A small class-conditioned image diffusion model, trained from scratch: 48-pixel images.
Rows from block 2 of a small class-conditioned image diffusion model, named by matrix and row number. Rows with one number belong to one neuron. Each number is 500 + 25 x the weight over its row's rms, rounded and kept within 0 to 999. All counts start at 0. Numbers have three digits each. After the name is the row's rms in percent of the matrix's.
After each neuron's rows are labels from the 100 images, of 14976 (inputs lightly noised), where the neuron reaches its highest value: "responds to" is what is common among them. Only what is clearly more common there than usual is listed. The data: retinal OCT scans (Kermany 2017).
# fc1: MLP up (model.blocks.2.mlp.fc1.weight, 1152x192), inputs 64-127
# fc2: MLP down (model.blocks.2.mlp.fc2.weight, 192x1152, transposed), outputs 64-127

fc1.665 090:487509547519486500495496493518484493541480478473506562523533447475442538491474513521507524483511520528440512510495508523510520502554487477522490492489474511460455483520486476526489459495534469
fc2.665 078:499483510537511533523495493487496472483465529491498493515499445463484402515467484517507517488530508519496492470503530473495498443503518499459523504528493499530469488532498467465520533486519481
responds to: finding: normal

fc1.46 108:520481521523594515502484537488547498446514467501509540506496517507513513490501516497505499494472523519500484439521485449488511493512511494508522473506508478480495467450492489493534512512489495
fc2.46 097:478477497474562507464504494482540478470497476494495472502496505499463521511483496451481472457474510479523496465511524491494511514513552493528447531497476474477484513509508518474528507504467475
responds to: finding: diabetic macular edema

fc1.141 098:484500526543440464499490510483484502495521494469517511507505525465462480523489500511485531493492500493518498503530521455501473537496493464502540478479482506481500481522463511497519545482527492
fc2.141 083:468463520514522475517512561488485475524513512537509517490522522479498517502511502533484517446488504522477448505575485493490527537453507505488500528477449489475467487495515459509504482486469487
responds to: finding: diabetic macular edema

fc1.330 111:511508457503494503506490471517501465516511512485475472463498424435492580518485526533488521492476484516437539467479478520493476500526491525492521485480510466514507509506494484506462470489457542
fc2.330 106:499515551488477534484515492518505511503493481496543487497497483494506495488493506498510477497505522519494541502524492503499486531483516487500502493541482506523521508466514516519487512526565499
responds to: finding: normal

fc1.249 100:531493531472518476492485501490508493537489494512519492503474583525522508506516462492497512506427483494488497468444446524518492497478488468474565542523511509502505491515510469505502492488505557
fc2.249 084:465525508452519480505466518493510495474516463519502474465506525515524514486477517520470487514502512464447539501479550494471493526479478513498464489518498478461496538518477553524430526501509499
responds to: finding: normal

fc1.371 094:494480473513457489473522515470463466524523490480519487523473495524506543459474468505510545493465480507492494500433489532414523445471552492459440470474464525465523555472513510541501497494518499
fc2.371 100:484491528499471505535530478509505491513521493502504468533502482527512511520532502457481508495517487510523527502523500507546509522482527465499536491506507517504490564506491472475509506466505524
responds to: finding: choroidal neovascularization

fc1.359 112:516475484518499493498518515504468506465492518491528534536477480474489581509520534496471505486508515500496477491519478518533474521485469471505492493452525487515501499524477501486520491486586510
fc2.359 125:513535464523512498491502497485485486506526470523501534528507450516509374500511497470536465468552498505514507482479531505498445503480529504416485513471511493498535531482509463498524477520470493
responds to: finding: normal

fc1.224 100:478499507530496533509459513510499482515461478457507496492497460481500522502538526518512522449471488542465528517501466469501477483485543489483499496508503486484528506504478489564479473535526493
fc2.224 093:474514527537569533499524509508508500502473506507492521500513508490483500500538491526532513502480523477553531500538514504471544544500494474458525523510514481524508536497504435467484507496497494
responds to: finding: choroidal neovascularization

fc1.549 111:491495490524477497524449496533505508509489481486519527488536466486476607508543525516473489500516495487502481494524498496528473538512514500536505487525519520483483506481510539491515477499452453
fc2.549 127:476508523539502495513523509495486514499527501517492499509492408496494385485504514519513528516521496515492473522487516481572483501489460495564500507514501500491445534490467495500505492560521503
responds to: finding: choroidal neovascularization

fc1.765 124:516502564515455506541468483531511533479527478491538487511493498500505531500512522521448453493495503504542460498542485512502469525488493494517494502546518516497505486507530540496480523469430486
fc2.765 134:488499613478495505499521509502510490501513513505512502544512502493486504501503515505467460544539498500488554505492506508500426508500499491524520458634493488505493500493487498506494499557602510
responds to: finding: normal

fc1.477 095:504486537477477479509448471473498471510498493507518509538491505520497504531476535498470498470493538502460480502469551508473485523558485500487466511485508507558484519508515471504475498506530420
fc2.477 091:499503510523500511499503490495500465518499532507465478560485485464517476483471528470483561495486488548482503459512473504453472556491510539490445499528496502480536504510485472520512490493405517
responds to: finding: diabetic macular edema

fc1.25 117:508502497501521503493490476451511504492556533532515554498531492504500503559508514476465510460483521478503488538481522496495479499563450519516478540468477491533502499507535503511495539493499469
fc2.25 114:466482521504496500506483535528490468511504544522488469527506522527503508483492494508447516478508514494477489464492466512508529479461508458532475501480514508463491484507500471509547516493491545
responds to: finding: diabetic macular edema

fc1.29 105:526510466549512496536489511505534509496510503504521494525535461510494596484526511489470519502518472497494447512506480485524465545507488515513493479512517522494484509506445544506488478500488491
fc2.29 149:486515481493524490506490532490502512496536505507487494530492444513490450496501515520505457506527503497495501517495518497542450505497480493533477511510512497491468556483460493504510487570477496
responds to: finding: choroidal neovascularization

fc1.608 088:582522517473491545499458517481527492518474520479505519491504489492472509503521537519499523496474490484452502472472504511495510500526473488525497573482507480511566522528436536512524453511484543
fc2.608 061:517524504468506484491475522519469519470513506499465533546502513515527516497497478489474508509530511519517444514491517508442509503541513465471517486488498506460524525503507481508495477501502473
responds to: finding: diabetic macular edema

fc1.131 103:505487455507468517531529512484464479507501505504535564482479493516557479481520505482488494497537493465496448487519484511478525461466497525502513548437496466447490477520479477506516474487571464
fc2.131 118:517523480497500476490491484495532483541539542514500494496519472501529498528513503508515536511482492520502496499472490489472512505578534474489487503470484496522470538502491464502537478530443502
responds to: finding: normal

fc1.607 108:467455500505519524522472508492499532528527462492481485516511441497515487518483472459514481488521505490439522503513477538513503484511496506519516479492481536513481492513499510514445472526471493
fc2.607 108:521509527486527492481481498492490481480462517491511511531529454550518464538503503515491481519511489520534524475514608513465458483486483524429479476475523501502526499473511440499495488477556488
responds to: finding: normal

fc1.340 098:511529527466510493521431492515494494528530472484488503488483501503478525517503496501520464493479487512506482547519465513519499504522523524562519497519525532498495500482530530472486474525470503
fc2.340 113:525470556540498495518474481521511485505475483473494515562509451516491397504508520492516490487506475489479513489562566491472436474485511510547469519509479467506451514496529497545521523492509520
responds to: finding: normal

fc1.711 094:483525519517458461507557520476511504561515508509505465488453527478540539488478510459506502538523524457511471479503493523493503467478471485504488487497483501564453494465504485483498488511507502
fc2.711 084:448506504482536490482487495499503520505484515466475502492513492502492454458479517505511475495463470500520463555536494507532525516494462545516494493501517481491500487510531529530508474495493507
responds to: finding: diabetic macular edema

fc1.10 111:488492466556451479494457494476503481493530514501494484453478475491465526512520487544486549484464492504517518495497428487476481498493506543491484501485517495436499518493510480538484495514519502
fc2.10 116:493495570494511502477517524502513505503503487497531459520525442510508537510491477518534515558464516510483541481538537532533547515510477536478496500521500508472489473494472483509518519534532491
responds to: finding: choroidal neovascularization

fc1.404 104:542550517473511464493530477487555537540494458512533477506493493462510486492508503456477523532547501512484516490532507503540482547485480483491489476485489486538486561525508479468513521474505477
fc2.404 109:489492465483520485495464476516468500552504452506498493532481506487539516499489478500532518491480519514480469555485480547517576499523496478492528497478503483452517519473515503492507540518509509
responds to: finding: diabetic macular edema

fc1.45 110:562495508531537534473499515486496459512505505481521492475459512510489481479458513499570481488465487520527482477482465526487454482518543516455474559467499480504505474515564493533473523464497479
fc2.45 107:525501498453486498480493429530528483545504497502508474503518554500513514499487502535513470530507465508523479527548516502514517486483523526489530496461426478512548484504484490508514491493491522
responds to: finding: normal

fc1.179 102:508492521514491449494474511522497539545498548492501440488522509485477496476477530542471507561502521541485492570513482537520488495498495506522472510506491513488509493515522488508484505517503530
fc2.179 102:467498515490496451514549454528499514494497499499482488496504492473467511521495478523481517497520506462565496467515479493497505529505464516508497459522488485525508536489480494489522459473473499
responds to: finding: diabetic macular edema

fc1.20 095:461516502484482538534483491502503501481481499447511552520415512485523499515459511499484536491512487470508519493490512574487503467507487505531476543487502481541517482508483527501478404485495523
fc2.20 094:495541522521489507482490508515495514500507503490463505543475525522526486513464489542489519524490509519472505531517469470522487515453489486489513483506508517470525524508432464485528509481532498
responds to: finding: choroidal neovascularization

fc1.299 098:493502528500521534475495531491497531479488482506564475501506484523520485519513510526510457507504521494508505489527459509555485500496520503459486516595546478503495503508476493508507518408457487
fc2.299 111:512536437522516502499513505482493505496475495498471493480483465499509430475497533500495550493548503508492447503511502493525476510525530491435524496467560508508523545498502509523553488520415497
responds to: finding: normal

fc1.486 108:520496491488512495488482491534507483518569533479492513455464530504489533469451507513503412484512499503514474476490546539485452480505509502485461516498557488499525507510516487476488467509476491
fc2.486 116:494498539450499499501533482489519515505490511501525497453509560467505441528509487508511403506531503487536464500501461474526536516503537483482575497463452516487527494495486512500493487476507514
responds to: finding: diabetic macular edema

fc1.92 095:462489526524448515489505506478513484574455473498511500563489488466457517518471468510509522493464501513447519482531490516490481496479473490476527528478482519483489521496485489525504450517511514
fc2.92 086:485531562494481524533517530490487502526518504468479490530491507481487481513515496512526512518511542538487525508485488470507499490502526526475463522538482508472510511512500475510498517476482506
responds to: finding: choroidal neovascularization

fc1.758 101:520476486490497525491491551499531490502502481467537496448507490520495470512479461501491500496576489495529506463526497485518438490470523545488540484528501515538525476507480481497483472513529507
fc2.758 093:518526569496509473510492566485521516482536507490545532472476497422507523501529466511468488506522503522566472524442484502473525492476478531471449507524503501457504499521512498529494519512490511
responds to: finding: normal

fc1.254 091:510513544504488548484507510509479501506480493522528477501494534525484475517514509443506486509509487515488513486506451500505480506511507476447484536503518508502526510517518456519471502538506461
fc2.254 078:479494490525491518498494458508487500541458455491571515431520562513485474494505514489506435473500510500493533482495550487489532506516501467528527509420458524518507468463512509521511516470515531
responds to: finding: normal

fc1.157 099:523544503473478469522476542507480494469492490505513489484455510491545513455492522514491509540471514493509497480483541491494475499529495527482484496500473506486471498521487484519441509471495488
fc2.157 105:524524482513494501456519497512502488486504540503476483473494516527513468551497473529499507508488501483488497473504455501501522457462469487478524505493496504497511509495504460483500471500520508
responds to: finding: diabetic macular edema

fc1.181 088:512482537507474447493491567512516496421474501529508485521517497527501532514460552508478492494510440491493509508476528498522480513506477535508485473497479492498504481519526503477551535543497512
fc2.181 076:503507499498479458505516502504488555475523473485462497514478503490496488512512492529489524493554487493483503483521489545430530507536493461504531475510499486475530511479472508516510553492483525
responds to: finding: diabetic macular edema

fc1.462 100:524509507459484525543524491500463506450519514512514522466467514516475456523509518513485469458535503489528410478512506478493552478517538533517491495498486480491485504508508475494493455497518507
fc2.462 103:513518502482494514481510498524528486498523496506484506462501510511487538492502507527484455521494498507531472537520509524523519510509513520532522495523468516512489510492477527483465507511504480
responds to: finding: choroidal neovascularization

fc1.525 088:531549518455508482507480484495532500490502464498499467497451510472539520488545483483484512494521520465490525512505491523484531531511483507510512478530522506469490519527492491491485477497468558
fc2.525 081:519464487504491499501496460499521505464518484533442495469499504502542476511493507529542486517476504519518433473494507504536477515500470524561498496471509528497459519456530518465495470525553520
responds to: finding: choroidal neovascularization

fc1.548 107:521523501475512478461480502435501516519488524511512468522471499505466510479457490495497511507503505464459473497471492571499505493517519507528490504499463524532513500461536517491527494524488471
fc2.548 105:509505495494481524521459473544522540467510519487511511564510514514491479446493496499511530464527470576481472469462457481485508517465512507499481428511448488494515509519463517529543455508481490
responds to: finding: diabetic macular edema

fc1.173 105:492480510476498489474506506468567541488529518495525497486506519489468449493476501477519536502528513475524484457486477477539491494534525536509499467485486495508528493462520472515524519505571460
fc2.173 095:540505514498529517512460474517490492485502511497517503520480502516481534504494505543505562524492504525480509506473537512439467481505516503513500505487488505481534537536486484516516531517463493
responds to: finding: normal

fc1.737 099:492583503493530494490514458546442553520536496531507485474472507526457496455494518508480537566455532469511518473458500470472477464474544512525496480474487472504523491518507487519496487491503459
fc2.737 105:510466472532483487496451535454458526468509532516471516454523495468502498516493513465489549498463511519487527535509472510502495509465488486465507498512544505504516494490467505476484481496495515
responds to: finding: choroidal neovascularization

fc1.699 101:493481528522516490491478494531554503571514521471505477502493500489492562499513525505508422515548491474481515498471473516539538470508514507490551503498510514490513477473453490460494484489534494
fc2.699 101:487543509476490501532476525485492560489504514481586503503494562512497453478486477498487440514485464484510514505480482501457499475480497515483551513548492535525494484494489494504479504530499501
responds to: finding: normal

fc1.470 117:466507511493517509464481547497501488492489509507538532520503432540482443511496532504513459504529524487535460484485431503525502549496532481484432496559548491482496520533484477478488510485478509
fc2.470 136:511495350520500513521497507495500495479506508495488502452500422494523440496509488483479485432490509490533495488487611509485482490512491509472528522466465495480484507513492521492526503467450485
responds to: finding: normal

fc1.722 094:496533512514530531467505478514456502515465504512510510490504552574485471507510489469500464509486487479503511493489449508472461498497485501520484507460530514492503486508510463476497475488500537
fc2.722 115:498511493535485506521494477523514527509492441462548500475485587521474521502505504470542416530497523497475479493438553499496500478517530476550501472460544518517534471463488509484477488484511520
responds to: finding: normal

fc1.427 112:540562451486500495498529504509489496530522438515535501472532474485477565442500521462506497503500519544494497474491469496513540487459502502492499509525523492507465479503558486493510548486410511
fc2.427 104:505475472503514499487501489510506512472494483481544490493505469461497454484505498480485495526463507513512528482504522482546479521492503485568503483541574514507501497492523477502474494560660503
responds to: finding: normal

fc1.450 099:470483497473494489502523482489489494521530525501510468473537480508457491493475527437514549485517542506452491480479487478450508484527483494544493483460491491487499508477499489510457520504521496
fc2.450 088:511525468486491480462474485460507499480522481484463521432526496468493521474490499554514496510492487484521461487486461515482505485491470495496515488474495526516502483503542495517452505499506496
responds to: finding: normal

fc1.190 098:538505508484516531518459502484486462481493537509507527488490471487489529506466521453529438486506488532495460437458506497512462499499514475506496496526486519553501496495508490524507532450502522
fc2.190 087:527517483461498519470495499496541485511494526485523533477484487490507494488490494510520447543514501466469424550527503469506555486492520519496525507468488522502500476480509494483496503523532521
responds to: finding: diabetic macular edema

fc1.185 102:486506455465497507524488503505475469491502533511502520514533453500485539469540477532513513496471488505487440468488458525475453483509501495520464494498535539479521545476557495514498478453471479
fc2.185 118:485513473468476508481507477491506509534484464515495492483502432538512496522519505511477496494479496498472447480513525506514579514515482522549541493397531494513517481488479512480483528495524504
responds to: finding: choroidal neovascularization