{"model": "class-conditioned image diffusion model", "dataset": "retinal OCT scans (Kermany 2017)", "train_examples": 98430, "image_size": 48, "horizontal_flip": true, "conditioning": "class", "arch": "dit", "objective": "epsilon", "cond_dim": 128, "targets": ["finding"], "num_classes": 4, "cond_dropout": 0.1, "norm": "layernorm", "activation": "gelu", "mlp_ratio": 6, "head_dim": 16, "fused_qkv": true, "qk_norm": true, "inner_norm": false, "moe": "top_k", "num_experts": 4, "moe_every": 2, "expert_mlp_ratio": 0.5, "experts_per_token": 2, "shared_expert": false, "patch_size": [8, 8], "layers": 14, "width": 192, "positions": "learned", "optimizer": "soap", "beta2": 0.99, "lr": 0.0027, "beta1": 0.9, "shampoo_beta": 0.99, "eps": 1e-08, "precondition_frequency": 16, "max_precond_dim": 1536, "one_sided": true, "adamw_lr_other_params": 0.0027, "grad_clip": 1.0, "gradient_centralization": true, "steps": 7100, "batch_size": 64, "epochs": 4.6, "lr_schedule": "cosine", "final_lr_fraction": 0.05, "warmup_steps": 1420, "weight_decay": 0.1, "adamw_weight_decay_other_params": 0}
Rows from block 9, named by matrix and row number. Rows with one number belong to one attention dimension. Each number is 128 + 24 x the weight over its row's rms, rounded and kept within 0 to 255. All counts start at 0. Numbers have three digits each. After the name is the row's rms in percent of the matrix's.
# q: attention query, key and value (stacked) (model.blocks.9.attn.qkv.weight, 576x192, the q third), inputs 96-191
# k: attention query, key and value (stacked) (model.blocks.9.attn.qkv.weight, 576x192, the k third), inputs 96-191
q.48 106:146163151111136100165164137141119134156132159175121189116099140123130143116117143098145116155131142103128152141160106098148144094127130122140139109144126104098163102075139114098124162154148122103106135128159111109131117129144116096089147125124137143146130112197093128168068137121123116134
k.48 102:163115156118176127144151128097149099133146106125094173154084131119120134166098148143142124082102119077137139107129141123112157082159117117129118144106111144109112134124120122114101155163154134093156148150165095137119100213144152111067141142132122141161106152134083131149127143065123128142
q.49 116:149132140096133148120144131081129134123131086100152119168131092154148153094163121119153122114108128128147164144149119140129143115152126144144143160116143171125043113111081127159126135147139142141143150104156151138177101124152119143135140129135133152152151155125119130132181128125136087078
k.49 106:116141132104114139152125136140108126128127093138138155142169103104142146113146153127165110122140112138148117097149085130114104131077132149100095103111125106113073116121182121163142127099109123185083155112140139129168122115124147168178126131101141141112164155137107100128165085146139138136
q.50 097:098082148084097092116119133094168126109149107137134087133153101146133126112174100104140115152176153135105143101170124102139129113154144125120142161122087134147104113140126109136143133145127138105138101147122146181131129128134126117119064152120121125094097135129121141113116119118134146150
k.50 103:134101077134115136134128150124156142136113109107168044154110160158128131124102133170125110167191149153130112106145168121116154144148130119113157157139102120115108136163064107118130149158121159137124103130120098144124140134131158117087136101113143144147111122140153126083137121149139124120
q.51 108:138152130136162163107110123104113123122134134168161166082144094111119146127112163081118175119123140164120120122114088132098104129072155149133128102144123095145148122138095139131099132108125144131093155081143139122157135102125122157180130140134138130163140127148175162127141115134139129131
k.51 113:138099147146137169129111117115118124128145162179136156124137140089125100125115133114136176136122103091127082111142130136121114138106101124129109113146063102127160115134073157112086145148089132137085137113128163084148113119117136154094106077129130178151109146108145142142140148107122088150
q.52 094:138116146132142122164154065104091116135105124119140133136134114123129138106123158117113089098115134142139142103144114114102188113113124160124107123058153124094069131125107116111139124112172158162111127177113125109140113103147123141169157158117095153142126143159112094122125124141133150153
k.52 101:115131153104139101113154094116109155117120110095116144151112137115155127090156129116144089135104130136131138081183072132113114099086127161135119098096142126109086106111164122163144109114144100149092132120139135146130138070115100125155146136129155082126165134143127110102116111124155164156
q.53 104:151125091217086080119110139158157125100154091127117059097156120150098112119151122137125149117113108142097118151147125159125119166153107128099148123095111160148088137135146127116166116162151142134192138111112141142139125109166117105215100129123096131139138117120140100111156124092116150130
k.53 105:147135107158104096123100126126109126106181158138161066108146121117084113130108132153118131136158140138134132163108146115205098120153169088115157121136127139123162156127108135122145134109097155075136173147070153155101134123151136097132121150065119117081137127126135139143144113152113123158
q.54 121:139109137111118159137138183128123136132139132162085172116108119136099105114184144142153149145107105146153113132102165155124162179127099131127170141135112124169139134114141162140158153155099145110156087124110129103142157123163138125103152110127149091161134130111105114111099143124122157093
k.54 130:159131119119115130160139159147135108111133147121088146142146137143147163113165133088152133121108121150151129123104154139119146149138157151125152152131138127160099097118133129118161162150191117130135115076112129141156158126152162120145165145127150118154136165171117141108123155122142132095
q.55 087:098124155128154183126080132140123101116124126125121106111125139125130099101124155123142154149126122064158098095128083132113126129152120171163121135118102128124132130145172122128134130100118117166106095166160119104093133104063075164118139114157146128106132147110141071131137110160131137110
k.55 091:103118156113128184143114155088175117109152096120159120109110121152089127082140133109143137125151134132157095109103112094122113105117111183162147155130094129126119123152128135137141115123125130172097099136104149136107148062133113145108122148126143136096126124112151132136101129140122179089
q.56 110:130138127165134124149137129144144125157089157140116176086106121105135145143098116169119129127121136082118143101154083109151093088078089136127080092125129111084165153129151122104096107092106112130087133167177106096141086158110150111122117125091112139108105099142120143150134116071121133187
k.56 103:138130133116127143168143088104112138161112160144144168134151123115115084158107148118128090149137130087079154126156117121100115104113118157101110126131119134073169154138110145118078116127116127127124122142188091093125062184110161091101095107120116125137124087120108157151140130098136160133
q.57 105:154110156154116140145102099126153105105101110130140136090108153115129104167137129129141138110170130147110143133076109100141102083144151153122110129134111161079124138144128134120105118127106112095132154193166143152106086153132129126114118114192110154128154105083116106147157114110097129085
k.57 097:133164157142097085113095126129141116128078079159156092094132134145110121121106095108139130098128100150099165156093125102137150146141107144156107145148135157117112148144141143108096145146100118124151125162147121162104101162113107124158118116178137110119128119119124117136114077119110160082
q.58 099:137141093116170160092091136159104175130123164072125127158122161147184125168108168169095089123153147118117137100149119136132115122130179116075121080123130127088120127118146122137118087134139102163116138114120087154112119115107137111130125119117119138133118097132141131122128155134106086154
k.58 114:111161121089164109119105102145137126157106143072068151151141154111186119171103131129075077129110133094120140140168111138123116106135124118099100098114158123095128147095158109138113096111138120136133148123164100138079136139109119153111128136145145121090139137098166144134098126116133100152
q.59 099:100101108174130169116094166113132089093149139126162108058144118131102136105118107159094145153136141174151113167107136121145105127143142107158151163164133145146165152174084137138132118109101151099132110138122142171089155128130125129130111120142123153079122117135151136135133129145134122115
k.59 110:090129110159137167154079193138155172106090146133113076097123158122098150140110104153081156149134128117135125135063150139145140124151147109167146156161146141106171143131119134112121121119116120124157149129107132088099138142124096130102134125097136136116110105142150158168108127131115149105
q.60 109:149131099135125080117109190142132125134093102109161102125164125143155119116155104117115116120133108135132156151074137146159142172136127133131141119108117123146064149150133134188153118123121116133154147110104154156158139134116132150202126125142116100116144143133118101088135129144120112131
k.60 122:160137126120136090125139155144108079129126133123097122126128116146160129108135116080169155110122098167123104122111122142120150174114088125143142106107113090178125087098173138153150152135112150108162132118081153131158154099150130143142126124162130110175151119105110110121158119158115122128
q.61 098:148128145113096183127124149129098118141167099132128103130109144134110129128134136159109205114125134064160123156098143131098130149165109133144136136172158137143108158154108140155128142121072146134141124101139147094131162160148143166087144157093145145159121151101133145079119132148122083077
k.61 090:108126110152108166128116154139176128161152166182118119133138088144089104132137101138109185111142068158171110167097167149147080151145136120158146128122111123148115154149083163119110113131108145139132085062107159153136158108171165107139124151138132134177131141138130144128107153130135094086
q.62 106:102127134124125135110171088122140116143108109147084166109145116114083121145064094149083159117135151167124121132117143183119145105100127157143085142145166126114123124120120145112149137115145110125102099149145115109082139188103108123099169115108122110106120093128152132146138153163156145150
k.62 108:121164125125122139093151132100072145142132131167106191110113138098116122150146104186085118111097150144107129130134122111127121092102147149158119140128180156113144124140150135123136131127144117134105100150157145103106096125088100111138180134136098127104092084135177139157154142157133136147
q.63 112:122143100078156091142143151136119148118136146103149078137117150096142129117118116108135121148121123156118087115156124139127140143120131121162132130085142139145139071094178117108193147151184112097148142096097088102123166129110115102111146137110140106130150169148115143149121153130116127154
k.63 090:146126156093181079120132152139126118116134095127137116158117135141158090096133127094114102161140157146159121147145180145119173164133155083144144147106155123157182119108105119158173096156175147096156100121100072152137165121121110157072149182134127111137152146119107133113095156114098132085
q.64 093:109111114111129140135154182170096149139142197105092082102126108132147092154147141143137110121190124110127104104119147123137109147130149124160146114167147100139135109126123115101119115141114120117143119105145083163145131139121142126127046124095174109149106124120112187140142133108116119169
k.64 092:145085100164154136142111120120108160124166179078138100116112114143131158132135130087148127157145152141145093117139158099115106124175143099163111142170098136116163124151142115109094096148107097141116136132114117128093110087150129103098133144143143106143097133137121147135096159105094097137
q.65 100:110107090119124137098127180129152134136121135158167127117127116110111157107152096086129093151114110127169144147079112136142125153103116151163130111104164097160158127145137118167124086136093150146119095131107159131177116120107105170110091129170098132143097099112142147162158106149110169130
k.65 097:069105147132103158130111122144119109133121135152151151094176138094141134126117106124098141161164146142149159183130122139127155114123112107129119082096128164173170109123150094113088165135079099108119110121124161116149109156109150131132133111126126116113097210117139129146138062145148161157
q.66 098:094125155134150115161144111143089146169108162079161094132102137133135132117157185129158159163147138128175164098176087135112127140158157138114123133117135144117146106150140103155088141150150098135086115129098107111119126088105101110129143107171150155112105163122141112137140128126113096096
k.66 105:139103131087181119157121105148066095135130154155079116126134129149131149125136154153103120143118128107163118068102117111172113160131127116163148101127177132146133121114140093126101162120159125115122131142114126107102160131125090108081106117116133149142089134136137138163113123116117158131
q.67 122:114131148150076168092113149081104129120157068123144154116091139132107126130132118144109144114108107101133106151101121152120115118094104140104132174122155182116109128094124150142161116096143127146141113139151116130138134141137144139145110142097133132090146151095161110069082086171179133125
k.67 125:104117117138097134034113111114175110125132080130114171114112106127115130145126136139118095105087089087095127123094130151111105115099084126115109162095155121111096154129112167126177098100116168169138161126134157118131125129130113174123136142123122138118160131128144117104127116144125126137
q.68 100:116152155097143156095148089137142091113119119144148197154096112088133116131125159163118147139126097121116155153146078131122101076123155129111119122135126110130150123092127176121177103097101136125099145092128123121091122157069104103084132122121131140126157134161124114118121118113137134106
k.68 114:184135115113155122108148118102093138117118061124100138126100105128139138141133133110141090083125087097102145135148117116142165097102173111102139186156153139134114121100155161136157111185167129142129127138172121110147148141110124132125134148099123163113119112156151116109135128128147150123
q.69 100:124128186122130118128153123113143132116135108160137125154167152176130128133124132137110119113176139115144175118099152142119160114195169135135112111135129151089092148151153097088146174158155111131158117133117130135116142137168128110098134136144146112139120126116095122133129172149116105079
k.69 090:143143126146117094134159145155092124139163084122121108137133097185093126132116148148154178080136129142138113091154111089092120178163123175126092129135127110118070129126084117154131131116097125137117082148118096165104134155147117099185132128135083114125131129153096125121150164165158104142
q.70 097:147136111165135168131081128112127105157106108113186120137130110130135157142166106118156101110169130125126136126110124095128132096139108125130160187125144154096141147115078108140100130110148138181121151101129147124153093125162152156144154166128136148171134160138143092100115125130124148144
k.70 092:143138162122101158113125128104168129137133106122145131128146134134150122099153129107144199140158124108154166125107134110126097126165102155134140166120112127111088139133115091150077121119140119160162124116128167132143124122143145108148110160176116140153098135104135103126113135134132082121
q.71 108:098098112116141115124107113125160154131140133102142144154127145136168136087114144099117105117108122140158090111177145133115153141130121169119123136086070128111090113122137140146109153127124161142145139139121133126127149110186113161142159126147110102152103109096119158145127154110140127109
k.71 103:106122124105117170139115156112156112132112151103167118158170150159141112119137106112130146140118159160136108160156117172125144144127094140147131134118078138090109106149137112152133119143112130164100107120108115157116191087176151167164171184111141122104114154112102113127118135127135132122
q.72 094:166098130131148094075107158107137124146107130166098108156108125115111159143098155117115173187099120150127138121096118108171160132126096116116080119096106101097075131100166149141132109132135132139130117148145112094108186103175112147110122128103101135116117120184137134105120094073120171166
k.72 092:102163153097124123090126113146135142108161132138084122126128176099128122124095112186108099141110127123123131134106150097154123129107145112131146112098109112114137101109128120124151128132202168105131117136144108134122178097125107147099164141133127103078145060154121127098083098102136153152
q.73 084:135156124118137126132138116149118141081096120154077152101129100100126108155141090139073081178085118116116102127149141129110159119110080150079122111133160156148170131114141141107159115084130079123154105096119133097108127140078106084096168138132141129122160145094131091123121135158137137154
k.73 090:140142138144079135107131127070149143129121086108162124141162127153132090139121123130128142101134102155131105139100106117135143108141138153112120123149131149101133150143190164110167122121090121129114111128151172096168109134115150161103106096148122150128094162124161156071132103087131114107
q.74 081:116139121115148144102087150149197106127125127121101141135177125126118133116117109147138108122144136153089107158134148127139120142082163135116141170121100130168150100122146124140158125134174167105123137127135153117174131101119199144142148100095110148089088081135138109125120106133124144145
k.74 080:103168091135132127097101161122143133125125184156165151131126131109146103112140118082109106156159131136088120139154092139138112125148170109105143108128073108154158134103125132134111106145093147097161131136136112116147124114173144165123137064116134102136149149123123133119146155131149141152
q.75 089:120121138124110126149148089096124168125082173134090102126113191116161125115107135110135116132120149155068127139170132138140098150142121153123139088111116103157141117129153101117095154092132150047148150130106115098116070114146135121138133065126145101156126127136131139170205111100088122131
k.75 089:122144142117131101137132137129133105136115122162141133135129103106107166097108126128126145157138123161140120120122077123115153088118130141111091114112103162098145157124104156123112142065116118144066136124137087124095094181106152106130121124109120138105117107161156167130107106085103153125
q.76 103:180161130127116130152134094128102126117133129115121173113173082116145136179122120141141148119134101119123122115126124153120133127119123080102117116140156091112099129147084167121114125163128118134068143141163148146146140149107122114102157163144109139144136142157129146154130158158140088149
k.76 109:173118122111152152133176088127088084150111130123126152129112083081145133179106138163123114090099100154097147138112112161104107128087116126111111097125176105128130141097090151120147117130139117112124167134152103087119109153097147109092120148118151136158174132119143159144165134161096108134
q.77 119:116126123152137121134102121102177140105119149159140138120121167116101109092148119096103136136143142111127140125149146106123129097175103140187104120160071131136157159164112119126060152152099117134134109157109124128104118124173138117179159126158119126122097115137103141129121121087111129108
k.77 096:098116126154120141169135123168157157157119157114132100105125190170095106123144146100119084127142152087093133128118190144171140145144122161126124149128115138101153113178130083135121134155148126126160118102140134165152134089163139152152141139153151131130122106100094076163139115161141116114